From a checkpoint of a small self-supervised image encoder.
Data: trained on photos with spoken descriptions (Open Images, Localized Narratives), 3.1 epochs.
Rows from block 9, named by matrix and row number. Rows with one number belong to one channel. Each number is 200 + 20 x the weight over its row's rms, rounded and kept within 0 to 999. All counts start at 0. After the name is the row's rms in percent of the matrix's.
# conv1: bottleneck pointwise conv (model.blocks.11.conv1.weight, 160x216x1x1), inputs 144-215
# conv2: growth 3x3 conv (model.blocks.11.conv2.weight, 40x160x3x3, transposed), outputs 20-29, a 3x3 kernel for each
conv1.3,096,140,175,243,171,236,206,198,199,190,212,199,193,217,190,190,202,204,205,184,206,161,203,209,176,185,206,204,211,220,204,217,184,182,189,235,204,202,193,213,189,180,191,166,227,167,189,138,204,188,188,177,191,220,202,232,173,177,191,152,309,163,239,207,218,195,225,171,181,168,174,214,157
conv2.3,118,225,209,228,200,181,224,192,166,207,203,191,208,207,200,223,178,198,231,263,215,157,212,205,172,174,185,190,238,221,188,228,217,208,238,220,239,185,197,222,188,193,212,228,217,237,205,203,168,206,212,194,196,203,195,156,185,259,157,170,231,197,198,227,190,193,177,187,197,179,180,187,163,192,188,268,188,174,245,166,177,256,217,208,175,200,193,186,226,187,167
conv1.4,099,197,170,213,216,190,193,200,214,236,211,194,178,209,182,237,212,190,234,201,203,203,229,177,187,192,216,212,162,212,231,241,191,231,190,222,236,221,164,204,201,204,205,158,177,176,192,196,221,196,244,211,184,178,182,211,202,199,229,244,152,213,240,221,209,200,194,203,235,215,189,189,220
conv2.4,088,194,184,172,217,211,204,232,230,226,223,199,200,192,203,179,202,221,196,175,211,225,174,189,208,199,199,218,179,177,191,189,172,201,197,177,218,196,159,137,217,194,164,216,220,188,210,224,187,203,207,181,193,212,179,172,196,176,193,218,210,220,239,227,196,182,196,213,184,198,207,185,194,220,193,143,212,197,147,214,212,163,173,201,198,227,242,210,170,232,196
conv1.5,099,179,184,194,218,180,203,208,176,186,194,205,190,198,222,195,186,211,240,192,144,178,217,194,200,224,209,230,175,182,226,191,182,179,201,212,203,164,151,182,183,185,221,189,238,173,212,247,211,247,185,203,223,203,198,180,217,183,177,216,185,190,247,181,183,181,232,234,142,224,178,228,224
conv2.5,099,188,186,217,184,181,206,182,173,188,180,214,225,166,194,209,181,179,175,173,197,199,165,178,165,197,201,181,192,208,193,170,199,178,196,205,183,204,189,197,213,187,204,264,214,250,209,234,213,189,181,181,164,182,189,274,237,265,172,137,174,201,197,213,184,203,213,195,217,230,190,196,191,218,233,220,205,211,189,183,171,150,148,150,141,192,188,209,249,247,269
conv1.6,098,162,234,206,191,204,210,228,197,150,217,203,226,166,221,238,224,201,214,186,195,223,206,233,227,182,190,199,180,202,208,225,205,199,180,225,231,197,204,177,186,219,205,204,195,194,223,168,215,166,227,229,189,191,222,193,225,170,176,200,227,237,207,189,180,214,188,199,169,170,195,210,199
conv2.6,086,214,221,221,198,225,254,185,189,220,209,193,203,180,172,201,186,212,250,227,206,160,210,180,147,204,189,177,198,202,193,190,209,208,200,213,201,197,209,203,192,202,217,205,210,209,198,179,171,216,205,196,203,203,193,195,216,222,200,206,188,207,190,187,203,204,201,200,205,197,178,167,178,222,201,222,182,191,217,190,211,235,203,199,179,202,200,179,201,206,185
conv1.7,099,222,236,214,173,191,170,196,188,220,247,227,192,178,174,217,182,208,203,214,179,189,240,205,199,195,189,225,197,186,204,212,201,189,220,148,240,203,204,245,221,170,190,220,208,206,211,205,198,202,184,191,198,160,198,220,206,215,224,260,173,160,237,170,229,208,205,225,183,172,163,175,214
conv2.7,086,249,206,214,244,184,169,227,171,159,219,212,181,185,204,175,163,180,180,200,235,245,212,209,223,182,190,166,179,202,197,208,192,199,207,190,198,192,171,186,212,200,195,232,219,240,206,211,213,206,224,219,183,178,189,186,176,188,182,202,204,215,254,232,233,215,219,194,180,181,211,205,197,217,202,185,258,215,215,221,171,176,186,228,194,186,195,168,157,215,170
conv1.8,103,214,224,203,213,187,206,211,229,194,206,177,219,169,205,237,198,185,220,217,185,252,213,230,218,179,220,192,193,192,237,188,210,212,220,219,193,213,203,207,191,248,195,171,220,189,182,198,226,180,215,195,218,200,191,188,197,195,204,185,207,187,165,174,192,202,175,159,185,161,175,248,205
conv2.8,106,185,185,204,180,190,239,201,195,233,255,212,219,202,178,188,208,197,220,188,206,219,195,198,203,182,204,207,189,190,181,206,231,177,218,204,174,193,219,219,187,213,198,171,183,186,188,170,198,203,186,194,175,173,206,207,214,192,214,206,192,196,187,187,223,224,236,209,220,231,201,217,235,183,176,198,183,176,193,207,193,208,213,209,214,225,216,201,233,209,199
conv1.9,101,196,227,200,211,219,192,198,185,191,196,189,197,193,212,174,185,205,228,232,196,169,222,194,206,217,190,209,228,154,213,192,177,174,214,162,199,208,234,202,189,196,196,201,174,177,178,288,221,181,220,167,189,195,187,198,201,185,174,188,126,172,175,195,211,196,192,249,187,206,193,219,189
conv2.9,101,193,194,217,196,200,182,195,189,146,216,184,169,202,197,178,195,205,186,181,236,234,190,228,199,192,202,179,191,220,244,182,223,242,189,217,228,179,183,211,165,181,209,186,204,222,190,189,190,189,167,185,223,179,182,257,214,179,229,191,173,216,194,182,185,191,190,207,208,188,192,179,157,200,187,166,201,179,162,224,201,162,157,190,198,158,191,214,156,203,217
conv1.10,098,187,207,244,206,194,188,190,204,216,194,263,215,270,214,201,209,220,138,210,208,199,204,192,209,201,188,204,224,213,194,203,225,211,175,223,190,228,239,199,221,186,187,186,202,213,184,147,230,200,170,184,213,207,181,228,212,219,207,176,215,175,211,202,177,185,202,214,217,225,192,195,188
conv2.10,104,216,195,189,231,193,185,226,204,207,174,186,211,174,209,246,203,216,246,244,190,192,206,185,197,190,205,231,227,210,173,252,242,174,262,249,184,204,195,188,199,206,219,205,220,233,180,192,218,184,175,203,185,196,216,196,200,199,179,177,186,197,190,185,187,213,215,209,220,216,193,195,191,213,209,219,223,200,221,197,192,222,205,185,207,199,179,199,208,179,189
conv1.11,098,180,205,238,199,182,201,184,188,235,198,243,205,198,184,205,203,198,209,178,184,197,191,197,198,213,239,210,192,188,179,206,206,195,180,214,205,200,188,179,186,176,202,190,189,200,212,201,189,181,196,198,176,198,191,247,202,153,182,213,218,178,191,245,173,186,195,198,227,208,213,201,183
conv2.11,100,223,194,214,216,179,201,250,225,218,181,170,199,174,199,217,191,186,195,208,194,194,201,198,194,203,217,222,213,197,175,221,199,192,230,190,203,192,186,172,212,203,193,210,206,193,189,215,214,168,189,192,211,192,193,221,206,188,205,195,172,199,182,193,212,227,214,214,204,197,211,226,214,195,203,208,222,221,211,212,202,206,224,213,201,243,222,206,229,213,209
conv1.12,101,205,192,194,210,200,188,164,237,221,210,186,203,182,229,215,187,207,226,215,198,181,183,179,244,195,228,205,206,198,165,161,158,188,205,203,186,204,194,205,178,215,226,206,189,204,191,226,200,155,215,209,205,282,201,218,193,203,163,207,144,319,176,185,178,179,199,203,203,145,198,224,161
conv2.12,111,191,197,217,176,189,222,203,234,251,199,188,199,206,197,216,240,238,239,186,199,199,196,212,190,251,249,229,184,166,169,184,175,174,184,182,170,188,199,200,181,196,192,180,198,162,192,209,217,204,192,194,229,213,199,228,235,223,206,203,198,203,186,187,224,205,203,230,203,203,214,199,198,206,201,203,202,214,224,219,237,255,179,213,168,187,216,186,152,191,167
conv1.13,103,156,192,198,179,221,202,195,208,173,256,186,206,254,176,239,213,203,179,209,215,206,182,231,193,196,177,187,210,189,204,195,205,194,182,184,202,236,180,215,177,217,199,190,182,207,187,198,203,166,194,190,208,251,203,208,184,181,182,189,186,187,181,212,187,208,208,279,182,187,209,194,194
conv2.13,117,188,203,191,176,197,218,149,158,165,234,223,187,228,201,184,221,208,234,185,194,192,193,197,178,206,212,196,180,223,170,198,242,157,210,216,148,213,200,197,219,212,217,215,192,208,181,151,172,209,199,210,235,243,239,183,196,200,177,182,183,188,190,182,225,217,213,215,199,193,173,163,163,205,204,223,198,187,215,206,205,230,173,198,192,174,195,189,176,193,196
conv1.14,095,205,218,201,192,179,186,170,200,204,206,200,218,199,212,223,218,184,236,209,204,196,213,200,182,200,189,175,185,215,221,154,252,250,209,230,184,174,188,231,214,222,189,194,178,201,237,206,213,181,229,222,230,283,225,225,199,155,182,192,216,195,175,218,169,182,190,188,183,204,200,184,204
conv2.14,085,216,187,178,218,190,194,202,189,209,177,173,191,199,185,213,218,202,225,218,211,206,201,181,196,245,224,230,202,206,203,197,209,211,201,231,236,201,191,195,229,230,228,210,217,224,159,165,163,210,212,200,193,203,218,179,177,186,190,187,188,191,187,181,196,227,212,206,221,209,233,229,200,218,208,224,185,182,216,202,205,244,214,213,216,208,192,208,195,189,206
conv1.15,091,219,218,180,187,213,208,206,204,221,187,240,189,190,182,228,178,207,214,224,188,155,211,229,184,208,197,219,171,219,211,200,213,172,225,176,224,231,219,204,194,234,198,208,214,188,191,298,197,198,196,180,186,170,203,168,178,217,192,186,139,205,151,218,191,215,193,211,218,208,223,218,188
conv2.15,103,202,218,212,235,222,189,222,187,163,180,182,194,187,205,189,183,184,165,162,213,230,180,193,177,205,189,169,189,192,222,192,184,207,189,201,232,170,180,213,171,180,227,177,200,238,177,205,223,191,197,209,181,184,182,222,197,166,194,181,159,205,182,173,176,171,167,221,205,188,205,182,169,182,194,183,194,190,170,220,185,146,188,184,203,184,206,215,165,184,213
conv1.16,102,228,228,196,158,226,225,251,195,176,199,184,214,176,204,210,242,218,205,188,193,203,211,179,215,186,175,217,190,208,208,206,209,237,172,196,167,193,198,165,173,197,162,141,199,174,200,202,182,192,210,214,228,195,186,215,210,243,209,183,207,192,193,223,176,177,183,205,194,192,206,222,199
conv2.16,112,181,190,230,208,186,215,213,196,204,182,160,174,156,179,186,184,215,234,214,179,207,210,186,195,161,199,236,170,194,180,184,214,185,208,200,191,218,217,208,210,201,195,216,206,206,210,222,216,215,220,235,198,234,216,193,178,162,195,202,193,191,199,197,203,203,190,209,206,205,174,177,181,203,206,184,221,218,191,221,222,199,225,217,208,211,210,193,190,193,180
conv1.17,101,231,198,207,190,184,183,213,208,216,200,210,184,177,199,194,200,215,199,219,216,205,167,245,223,203,176,224,245,221,178,199,191,164,201,222,250,197,184,204,214,190,212,222,182,171,179,160,212,220,152,185,214,194,157,210,193,204,189,180,196,194,218,201,211,219,202,200,176,177,178,214,204
conv2.17,112,215,206,201,187,180,166,191,180,168,201,197,220,196,186,210,179,174,199,204,208,209,193,202,209,181,197,197,209,200,163,232,229,162,262,246,164,188,199,187,185,195,219,205,203,208,203,201,219,202,198,208,203,211,207,193,200,221,200,200,199,217,217,206,210,204,213,198,204,211,193,185,208,198,204,234,194,185,227,183,180,183,207,196,188,208,195,192,204,198,176
conv1.18,100,219,217,217,169,215,236,207,195,190,218,191,225,219,178,231,236,176,181,183,170,195,218,194,197,226,195,181,228,226,182,204,227,200,199,172,187,202,161,202,185,217,220,158,230,184,180,235,181,171,174,175,227,208,210,168,199,184,180,191,189,163,152,194,190,231,225,222,225,176,204,212,201
conv2.18,109,171,178,190,209,207,229,188,190,201,206,219,202,220,208,186,227,208,179,191,192,184,203,200,196,180,191,186,216,220,231,197,199,202,154,166,186,193,196,191,196,211,196,172,184,190,176,187,182,220,217,185,235,240,204,236,245,229,194,174,194,190,185,199,232,246,227,200,200,214,159,166,194,186,195,185,188,217,207,199,200,197,176,191,190,188,197,220,176,167,190
conv1.19,095,182,186,220,213,222,239,205,198,203,204,194,223,219,209,217,205,200,186,214,204,205,175,178,194,205,178,183,184,199,220,179,231,213,191,199,202,198,200,211,202,203,188,230,185,214,186,202,235,194,176,230,226,212,187,206,179,235,209,187,198,220,173,192,169,206,209,210,263,197,238,203,213
conv2.19,099,189,179,208,173,182,200,209,191,204,174,205,207,222,237,229,221,232,184,188,188,179,181,197,186,219,215,194,165,193,219,167,188,226,168,182,225,179,194,189,193,201,194,173,186,175,224,285,255,218,236,240,216,236,230,196,186,195,184,185,192,184,191,205,197,205,217,198,200,191,208,188,178,188,185,196,187,207,215,179,200,214,206,213,207,192,211,210,189,199,188
conv1.20,103,217,180,179,200,194,199,192,177,241,229,163,230,152,239,209,206,221,213,174,179,184,193,203,195,210,179,196,162,186,183,227,197,201,172,236,195,217,180,176,211,199,197,153,199,198,172,207,222,188,176,208,231,192,211,207,178,212,221,240,190,239,236,210,211,193,208,187,207,227,173,216,199
conv2.20,110,147,190,214,150,172,230,162,151,219,224,196,181,259,220,206,234,211,191,184,207,196,183,198,184,198,188,175,193,214,234,205,225,241,199,225,228,206,207,211,242,215,199,213,206,195,185,186,172,201,197,189,234,223,192,217,212,195,196,179,181,217,203,199,189,174,179,200,201,204,202,193,201,217,194,182,207,213,181,212,218,189,196,205,178,217,209,193,219,202,187
conv1.21,104,164,184,216,205,193,183,238,157,201,219,211,197,209,237,190,199,206,233,207,189,212,180,196,212,182,221,191,206,219,187,171,209,187,195,208,177,193,203,163,200,216,212,218,213,232,209,212,191,206,168,199,220,188,220,174,196,212,197,188,207,189,197,219,180,195,213,168,210,220,218,225,211
conv2.21,100,173,183,198,196,198,193,184,187,176,206,211,219,203,184,195,193,191,201,169,198,217,153,176,198,182,203,210,195,193,179,204,235,174,217,249,167,194,211,203,170,184,198,189,168,200,206,169,182,204,162,159,203,192,177,210,211,220,171,161,178,170,182,187,189,180,194,205,196,210,189,207,217,201,223,221,176,187,205,205,210,206,176,186,177,224,213,217,227,203,224
conv1.22,106,165,220,200,176,205,178,197,232,196,189,186,202,213,233,227,215,198,224,193,193,180,227,231,196,174,192,191,232,218,220,230,222,202,197,174,179,154,201,184,200,190,162,178,215,193,232,162,209,181,236,224,196,235,237,229,159,235,175,174,186,195,143,219,181,199,204,186,232,173,191,203,191
conv2.22,104,198,202,208,196,206,220,208,225,224,165,182,217,168,188,231,204,214,238,203,200,205,183,189,204,197,211,246,226,206,184,213,213,194,231,207,169,233,243,216,200,223,247,155,197,218,190,208,203,196,201,215,186,216,210,189,207,242,184,185,216,184,189,217,179,180,198,186,204,218,186,182,188,209,221,235,197,197,241,190,195,237,201,204,218,198,207,228,177,183,198
conv1.23,105,181,168,215,200,175,215,207,219,207,163,192,212,193,168,195,163,204,216,177,196,191,219,212,202,174,190,189,172,232,202,200,187,210,230,258,190,173,242,190,199,177,182,162,181,156,169,222,217,187,228,191,167,190,210,191,194,171,188,195,209,205,209,185,209,202,195,204,186,210,233,202,201
conv2.23,109,216,247,234,186,191,231,222,186,226,188,217,236,175,195,219,196,186,195,206,208,203,209,204,196,228,204,176,199,205,191,192,242,202,207,248,196,179,168,191,189,183,178,195,183,191,233,214,178,232,224,201,235,222,209,202,206,204,199,195,212,205,202,224,178,194,201,193,211,216,223,204,207,209,188,210,209,196,198,206,202,207,199,210,173,199,204,179,217,233,224
conv1.24,096,199,202,244,204,207,186,198,198,192,234,182,236,229,223,176,198,188,213,176,167,194,186,219,196,195,227,207,194,185,204,200,193,222,221,186,199,192,174,205,186,179,191,235,238,265,208,227,218,248,168,177,228,188,191,174,201,174,191,194,217,174,209,197,201,223,254,164,226,262,188,234,196
conv2.24,099,170,172,185,187,199,213,200,212,206,191,197,197,196,178,176,234,194,175,191,220,207,184,196,184,230,225,207,186,194,199,196,192,186,199,177,157,191,184,192,180,166,198,228,181,199,192,196,191,190,187,170,199,204,203,227,233,256,167,162,186,182,183,197,207,197,209,185,188,200,183,189,186,207,220,229,184,196,186,195,191,197,150,176,167,216,216,230,214,207,219
conv1.25,098,188,198,206,185,240,213,207,207,189,196,216,208,159,214,204,146,213,201,223,180,186,157,219,186,188,200,215,195,205,245,210,195,235,202,177,211,154,201,195,207,208,213,209,198,174,207,139,215,142,209,226,191,257,203,218,185,197,188,217,219,333,170,198,228,154,159,223,224,194,196,200,168
conv2.25,120,207,213,228,200,190,232,216,192,229,214,197,186,194,189,191,220,234,229,194,208,213,207,217,209,232,237,235,193,190,195,197,199,196,205,201,196,179,195,183,188,209,196,175,194,158,208,199,189,215,204,200,228,229,223,192,211,217,208,235,231,168,174,176,214,201,199,211,191,190,198,182,184,185,177,196,198,198,229,243,260,297,170,185,160,197,204,182,173,186,153
conv1.26,103,246,204,247,214,195,221,215,183,245,213,209,220,151,189,207,197,198,197,214,190,132,178,213,197,204,213,223,171,178,190,220,215,192,186,220,196,198,204,166,178,173,197,162,180,200,233,242,201,158,217,199,185,172,214,176,183,221,188,211,211,186,168,206,231,206,213,176,185,203,179,219,154
conv2.26,100,183,245,236,179,205,236,155,160,212,212,207,212,234,203,204,200,186,184,199,209,215,194,220,219,236,227,203,186,229,258,184,235,248,191,235,240,202,212,219,213,209,184,217,192,182,229,195,171,206,199,178,215,191,168,213,198,190,200,184,196,203,194,199,180,181,196,211,219,226,193,193,212,201,207,211,215,210,205,226,212,204,195,202,178,206,202,180,193,205,202
conv1.27,108,163,203,170,197,165,224,206,193,202,209,185,214,219,217,190,228,211,196,214,187,222,168,198,214,215,161,202,199,209,188,180,258,198,181,177,182,208,190,168,191,165,206,171,189,163,185,234,150,189,195,183,225,204,226,183,204,208,209,146,198,200,221,201,197,181,193,252,213,187,201,200,196
conv2.27,104,191,192,215,216,211,218,183,169,160,236,219,184,245,209,192,193,192,207,172,186,207,175,194,214,172,214,247,181,201,180,208,232,189,189,201,172,173,200,216,174,207,228,175,187,196,160,142,146,174,191,191,203,215,211,208,221,234,200,183,202,208,202,218,216,235,223,191,217,213,163,171,177,169,206,189,144,199,195,179,202,211,173,194,208,192,217,227,202,202,210
conv1.28,094,192,207,197,214,178,242,225,224,240,225,175,149,214,184,192,170,202,167,195,209,163,186,177,168,199,201,198,213,206,184,190,207,191,212,213,221,191,229,210,241,208,236,223,182,175,210,219,228,215,181,206,180,192,233,192,168,202,182,169,192,232,198,227,175,217,187,213,207,210,211,211,181
conv2.28,099,197,217,233,200,200,222,208,204,242,164,200,214,219,223,214,215,202,164,205,216,196,213,202,179,203,196,185,203,199,211,194,197,229,198,180,226,178,175,187,195,197,192,201,205,200,234,284,256,179,199,203,197,185,200,198,218,212,187,190,190,200,199,210,194,216,221,227,227,213,242,231,232,183,199,205,180,193,216,179,194,207,182,202,194,184,218,208,179,195,206
conv1.29,094,215,202,193,249,201,199,200,224,170,207,158,204,229,211,191,188,233,213,201,197,241,206,224,209,194,202,205,205,197,193,182,183,184,204,177,206,148,208,191,189,189,237,182,219,181,219,224,184,221,185,183,191,197,205,192,190,151,161,199,162,215,233,162,189,234,183,170,197,261,184,215,190
conv2.29,087,153,188,196,187,219,215,176,212,213,203,207,198,221,178,191,205,182,198,188,222,218,208,224,183,206,209,177,213,189,221,188,184,179,199,172,159,210,194,212,233,197,225,272,233,249,182,164,169,199,175,176,182,187,200,252,247,240,205,170,176,223,210,223,201,224,215,195,212,220,185,199,211,207,215,204,191,217,200,210,207,189,181,168,155,218,215,234,251,234,248
conv1.30,106,190,219,228,189,196,183,233,206,209,206,230,186,191,223,209,207,179,210,206,209,196,180,190,181,192,237,190,204,196,196,215,239,181,218,196,231,172,174,190,216,220,226,169,183,158,216,187,204,177,251,168,211,242,197,213,225,181,192,223,189,241,155,163,208,201,181,192,266,177,207,199,195
conv2.30,092,226,194,186,198,189,214,221,222,228,200,216,223,195,215,197,206,220,237,220,211,210,178,184,207,185,174,193,186,194,173,194,212,189,208,206,190,225,244,233,213,233,222,170,199,179,194,214,230,191,187,200,197,173,191,184,212,205,213,213,197,178,179,175,234,239,213,209,215,209,234,225,209,196,196,199,201,198,222,228,232,241,157,170,176,177,203,204,134,169,180
conv1.31,095,204,208,219,205,199,192,191,216,208,222,230,192,200,219,188,192,207,194,204,197,208,206,192,212,203,196,226,243,197,230,209,231,215,183,220,197,190,207,232,206,236,208,211,192,221,170,222,236,218,190,222,220,228,203,193,200,189,169,201,216,205,203,221,195,227,169,159,216,157,226,210,197
conv2.31,094,183,169,206,205,201,213,171,180,187,243,234,212,222,185,152,185,172,174,201,199,201,208,216,201,174,181,178,189,211,197,197,211,188,194,198,194,190,215,205,189,210,194,226,239,236,204,176,199,180,160,161,206,171,176,190,199,207,213,197,202,209,187,177,234,240,223,219,239,228,204,212,203,195,192,208,186,192,206,189,209,225,205,225,211,211,229,230,203,215,217
conv1.32,098,214,212,211,194,209,193,204,188,173,215,191,195,192,206,194,188,175,202,201,161,166,193,187,194,209,218,169,183,240,209,189,216,229,206,210,180,196,218,196,178,219,192,298,194,180,196,258,163,213,203,201,196,174,221,203,196,216,201,241,170,182,272,201,194,163,157,185,185,191,221,186,259
conv2.32,098,198,192,221,205,188,207,236,174,202,207,199,226,204,176,210,199,150,196,199,255,258,182,195,216,184,176,187,208,168,194,228,175,177,230,158,176,194,197,205,208,210,237,224,233,279,168,186,191,183,198,192,170,176,189,197,174,181,225,201,197,220,232,233,195,192,159,197,204,174,219,223,183,196,191,182,205,190,178,223,184,183,178,207,256,191,204,240,179,245,263
conv1.33,095,196,227,223,218,176,208,206,195,202,195,204,191,191,238,225,216,191,200,228,196,155,177,208,213,194,205,193,195,243,214,229,223,211,201,173,166,168,180,208,223,194,185,222,239,172,178,237,199,193,224,188,205,236,206,211,163,236,183,191,131,228,213,227,233,192,167,160,183,167,186,202,177
conv2.33,086,187,218,193,188,203,193,200,214,223,172,200,223,200,199,227,216,210,214,203,231,208,186,198,187,236,194,182,219,191,214,201,205,232,187,217,224,206,207,195,189,208,239,185,194,221,177,223,224,191,194,192,177,168,169,203,204,207,199,177,180,194,196,201,186,183,186,198,202,214,237,214,225,207,240,227,184,214,223,176,200,203,176,230,203,189,217,197,160,193,206
conv1.34,105,181,201,234,207,190,219,199,213,172,184,179,201,230,209,205,214,230,207,211,209,185,197,197,190,189,201,226,194,196,175,206,225,221,197,173,211,168,206,213,185,189,208,228,177,240,178,238,182,202,198,208,246,246,216,190,189,227,167,157,200,241,213,196,185,188,209,214,204,176,200,248,227
conv2.34,087,196,194,189,229,215,195,215,190,199,193,189,212,233,198,213,239,208,209,185,204,241,171,196,220,204,213,221,206,208,187,186,220,194,178,236,198,203,195,210,192,187,210,187,196,234,197,180,176,199,186,170,203,218,195,194,193,210,189,173,209,192,176,204,236,239,214,248,244,243,203,194,192,194,205,221,200,214,253,204,206,220,201,216,235,181,215,254,196,212,227
conv1.35,101,171,199,225,193,207,207,181,196,190,195,220,205,208,217,213,196,222,215,175,178,213,215,182,193,186,188,207,190,200,198,198,221,240,214,254,198,185,194,222,179,185,206,181,225,189,180,232,232,203,211,203,188,192,219,191,208,247,194,177,192,179,191,205,182,165,195,148,175,182,187,244,179
conv2.35,109,192,175,211,206,168,210,233,186,209,174,182,186,180,199,194,217,196,167,193,166,194,190,181,195,185,211,213,198,214,209,221,222,213,220,202,231,172,184,192,193,202,198,173,201,174,200,222,181,184,223,200,187,218,187,201,209,206,177,186,196,194,203,212,196,187,198,169,185,183,172,198,187,174,166,189,195,193,180,211,207,186,204,210,207,193,201,223,228,209,238
conv1.36,098,194,218,214,207,169,209,209,209,212,204,173,204,225,201,199,191,218,235,219,204,187,203,215,218,186,227,190,193,197,184,214,210,202,236,211,232,214,173,226,191,190,195,206,224,176,201,237,179,227,159,234,189,204,216,201,251,181,234,170,164,195,198,186,169,194,211,199,186,201,222,235,217
conv2.36,091,163,191,208,195,204,205,182,204,216,219,217,197,215,217,185,223,226,176,180,208,227,193,200,193,205,188,180,190,197,214,169,166,208,174,201,225,162,175,191,197,190,182,218,212,202,205,224,217,209,220,194,191,188,161,242,227,222,195,180,206,212,190,201,222,192,181,214,203,207,175,189,200,190,192,178,202,194,170,212,197,163,171,178,179,177,217,210,199,208,216
conv1.37,103,200,208,233,212,200,193,197,213,240,202,182,171,196,195,194,205,193,200,202,196,201,219,206,185,186,201,250,201,191,235,206,212,186,231,223,185,207,208,181,202,202,171,181,192,187,166,211,205,222,208,228,202,214,172,213,163,213,193,208,184,158,185,218,240,190,176,200,207,190,234,202,223
conv2.37,106,168,164,165,236,211,217,253,228,195,219,236,223,204,232,197,189,209,189,203,207,237,184,177,188,165,183,180,193,171,192,203,184,208,205,171,219,173,185,176,196,205,187,179,212,201,173,196,189,198,201,201,173,188,180,184,183,161,176,176,177,191,194,203,192,187,185,211,221,214,200,208,215,196,182,175,203,200,178,217,219,190,229,209,219,205,199,199,221,207,209
conv1.38,098,171,200,230,190,198,195,216,207,210,181,222,220,217,188,172,190,222,207,212,164,241,207,232,205,188,235,182,234,157,190,194,200,163,172,237,208,206,207,200,205,171,208,179,197,203,234,225,177,218,204,217,215,183,183,174,254,182,197,221,221,225,193,213,174,194,189,193,202,223,178,200,198
conv2.38,094,209,202,204,230,221,228,206,211,220,218,221,195,201,212,180,221,202,188,202,185,193,216,196,177,194,180,158,205,150,177,206,164,191,192,177,206,143,133,161,176,163,179,231,219,225,209,221,213,210,213,208,204,213,219,225,219,206,219,203,183,195,192,197,181,177,170,185,196,168,199,210,182,227,183,195,222,194,189,222,197,193,208,180,166,239,209,194,260,224,214
conv1.39,103,224,201,160,197,228,223,209,210,226,177,221,196,182,206,196,237,200,227,218,180,234,192,241,188,195,190,183,214,189,214,194,176,216,214,197,208,208,202,208,186,218,191,211,157,183,217,218,204,155,217,241,162,170,201,178,155,231,204,166,210,204,185,223,189,203,166,187,209,200,203,197,182
conv2.39,099,173,211,221,176,178,241,202,208,232,198,174,198,183,194,218,213,213,205,230,236,243,187,171,171,225,216,223,175,161,188,187,193,204,190,199,215,211,182,214,197,187,208,193,200,205,214,214,212,183,216,211,146,184,182,167,179,152,182,197,172,196,223,201,181,190,201,167,191,215,167,181,203,192,191,172,203,184,178,195,198,194,203,211,199,220,239,204,208,220,203
conv1.40,103,199,227,217,207,199,183,191,170,197,224,213,215,200,187,212,208,200,207,195,191,165,223,172,225,198,214,212,202,215,177,215,209,209,202,218,222,169,191,187,199,201,231,181,261,164,185,187,194,239,170,200,189,235,203,167,187,142,192,208,183,202,188,190,209,210,230,183,205,201,187,195,214
conv2.40,098,165,186,205,232,225,233,223,219,222,194,198,215,174,182,190,197,222,198,171,177,195,156,164,183,224,225,211,205,220,222,179,190,189,180,192,184,194,188,181,199,189,173,218,206,210,179,191,191,187,171,151,165,156,158,240,252,252,177,176,196,187,177,205,241,241,218,251,241,224,179,188,183,199,219,215,205,209,212,213,204,209,170,191,187,176,193,220,186,194,215
conv1.41,099,191,198,194,196,188,191,190,182,212,213,196,213,196,195,192,183,200,226,184,195,187,200,197,204,192,196,219,222,215,202,209,210,194,243,219,181,206,229,213,203,175,193,182,165,178,207,239,184,191,187,244,190,190,217,201,204,189,160,201,178,204,174,210,201,205,176,183,208,178,179,205,186
conv2.41,099,194,199,186,207,176,152,235,194,178,144,169,192,190,193,209,239,207,224,237,231,228,221,195,188,222,210,197,200,202,208,206,191,220,195,200,238,188,199,214,197,215,216,187,204,227,187,211,210,199,230,224,201,225,199,204,186,179,201,172,171,188,190,201,195,191,194,198,180,186,228,196,195,187,199,199,205,204,180,211,214,176,218,193,196,233,190,213,238,238,242
conv1.42,099,226,176,177,208,218,181,213,232,205,225,163,187,228,173,174,197,202,195,186,173,233,209,197,176,218,181,222,196,170,205,195,231,181,176,198,193,182,157,215,239,195,195,178,230,202,200,160,200,206,198,147,184,215,173,206,220,166,172,172,240,192,180,172,177,201,170,188,210,156,204,205,241
conv2.42,083,232,145,181,231,169,202,221,182,207,177,209,210,203,216,201,186,194,180,159,196,185,177,196,197,199,188,191,195,188,188,197,196,193,198,202,208,186,206,203,188,205,202,171,196,192,204,253,223,190,216,200,173,183,200,206,226,230,200,212,213,203,195,212,185,221,204,215,235,203,200,220,192,193,165,187,206,208,236,192,193,225,186,191,185,207,214,216,223,213,213
conv1.43,102,214,223,197,207,199,203,238,184,224,194,212,178,188,203,206,182,229,181,231,195,211,206,189,180,210,215,183,208,160,217,239,214,228,197,219,212,193,207,193,182,143,222,218,184,197,222,195,218,199,197,208,188,190,217,215,183,249,202,201,245,201,186,191,224,229,188,179,214,198,192,175,223
conv2.43,102,198,201,202,186,181,195,183,165,194,219,206,193,213,196,195,183,189,225,236,232,214,204,182,184,182,189,217,195,204,197,205,236,205,241,270,210,202,201,198,217,207,195,198,182,207,206,194,215,194,181,187,202,175,182,169,180,193,197,185,194,195,199,202,237,231,204,216,226,220,209,207,202,212,197,197,216,204,213,222,209,222,193,195,175,192,204,191,172,190,197
conv1.44,099,164,200,214,165,187,190,223,222,229,165,184,176,184,224,177,224,214,204,203,219,221,197,177,212,195,220,194,210,168,194,203,189,188,213,223,221,195,188,221,216,184,184,199,183,233,178,232,173,236,215,206,196,223,230,175,247,229,197,179,199,181,206,193,210,231,194,181,207,199,184,190,248
conv2.44,105,209,196,192,194,183,179,177,168,167,218,220,234,191,173,198,202,184,188,202,212,211,194,195,202,213,187,198,206,223,215,176,212,207,187,206,199,244,245,256,211,203,245,217,209,226,190,183,194,181,163,165,195,184,181,204,218,203,216,199,212,207,206,230,221,225,229,179,208,228,192,192,210,182,191,180,200,212,201,198,189,184,182,198,188,217,208,217,231,213,224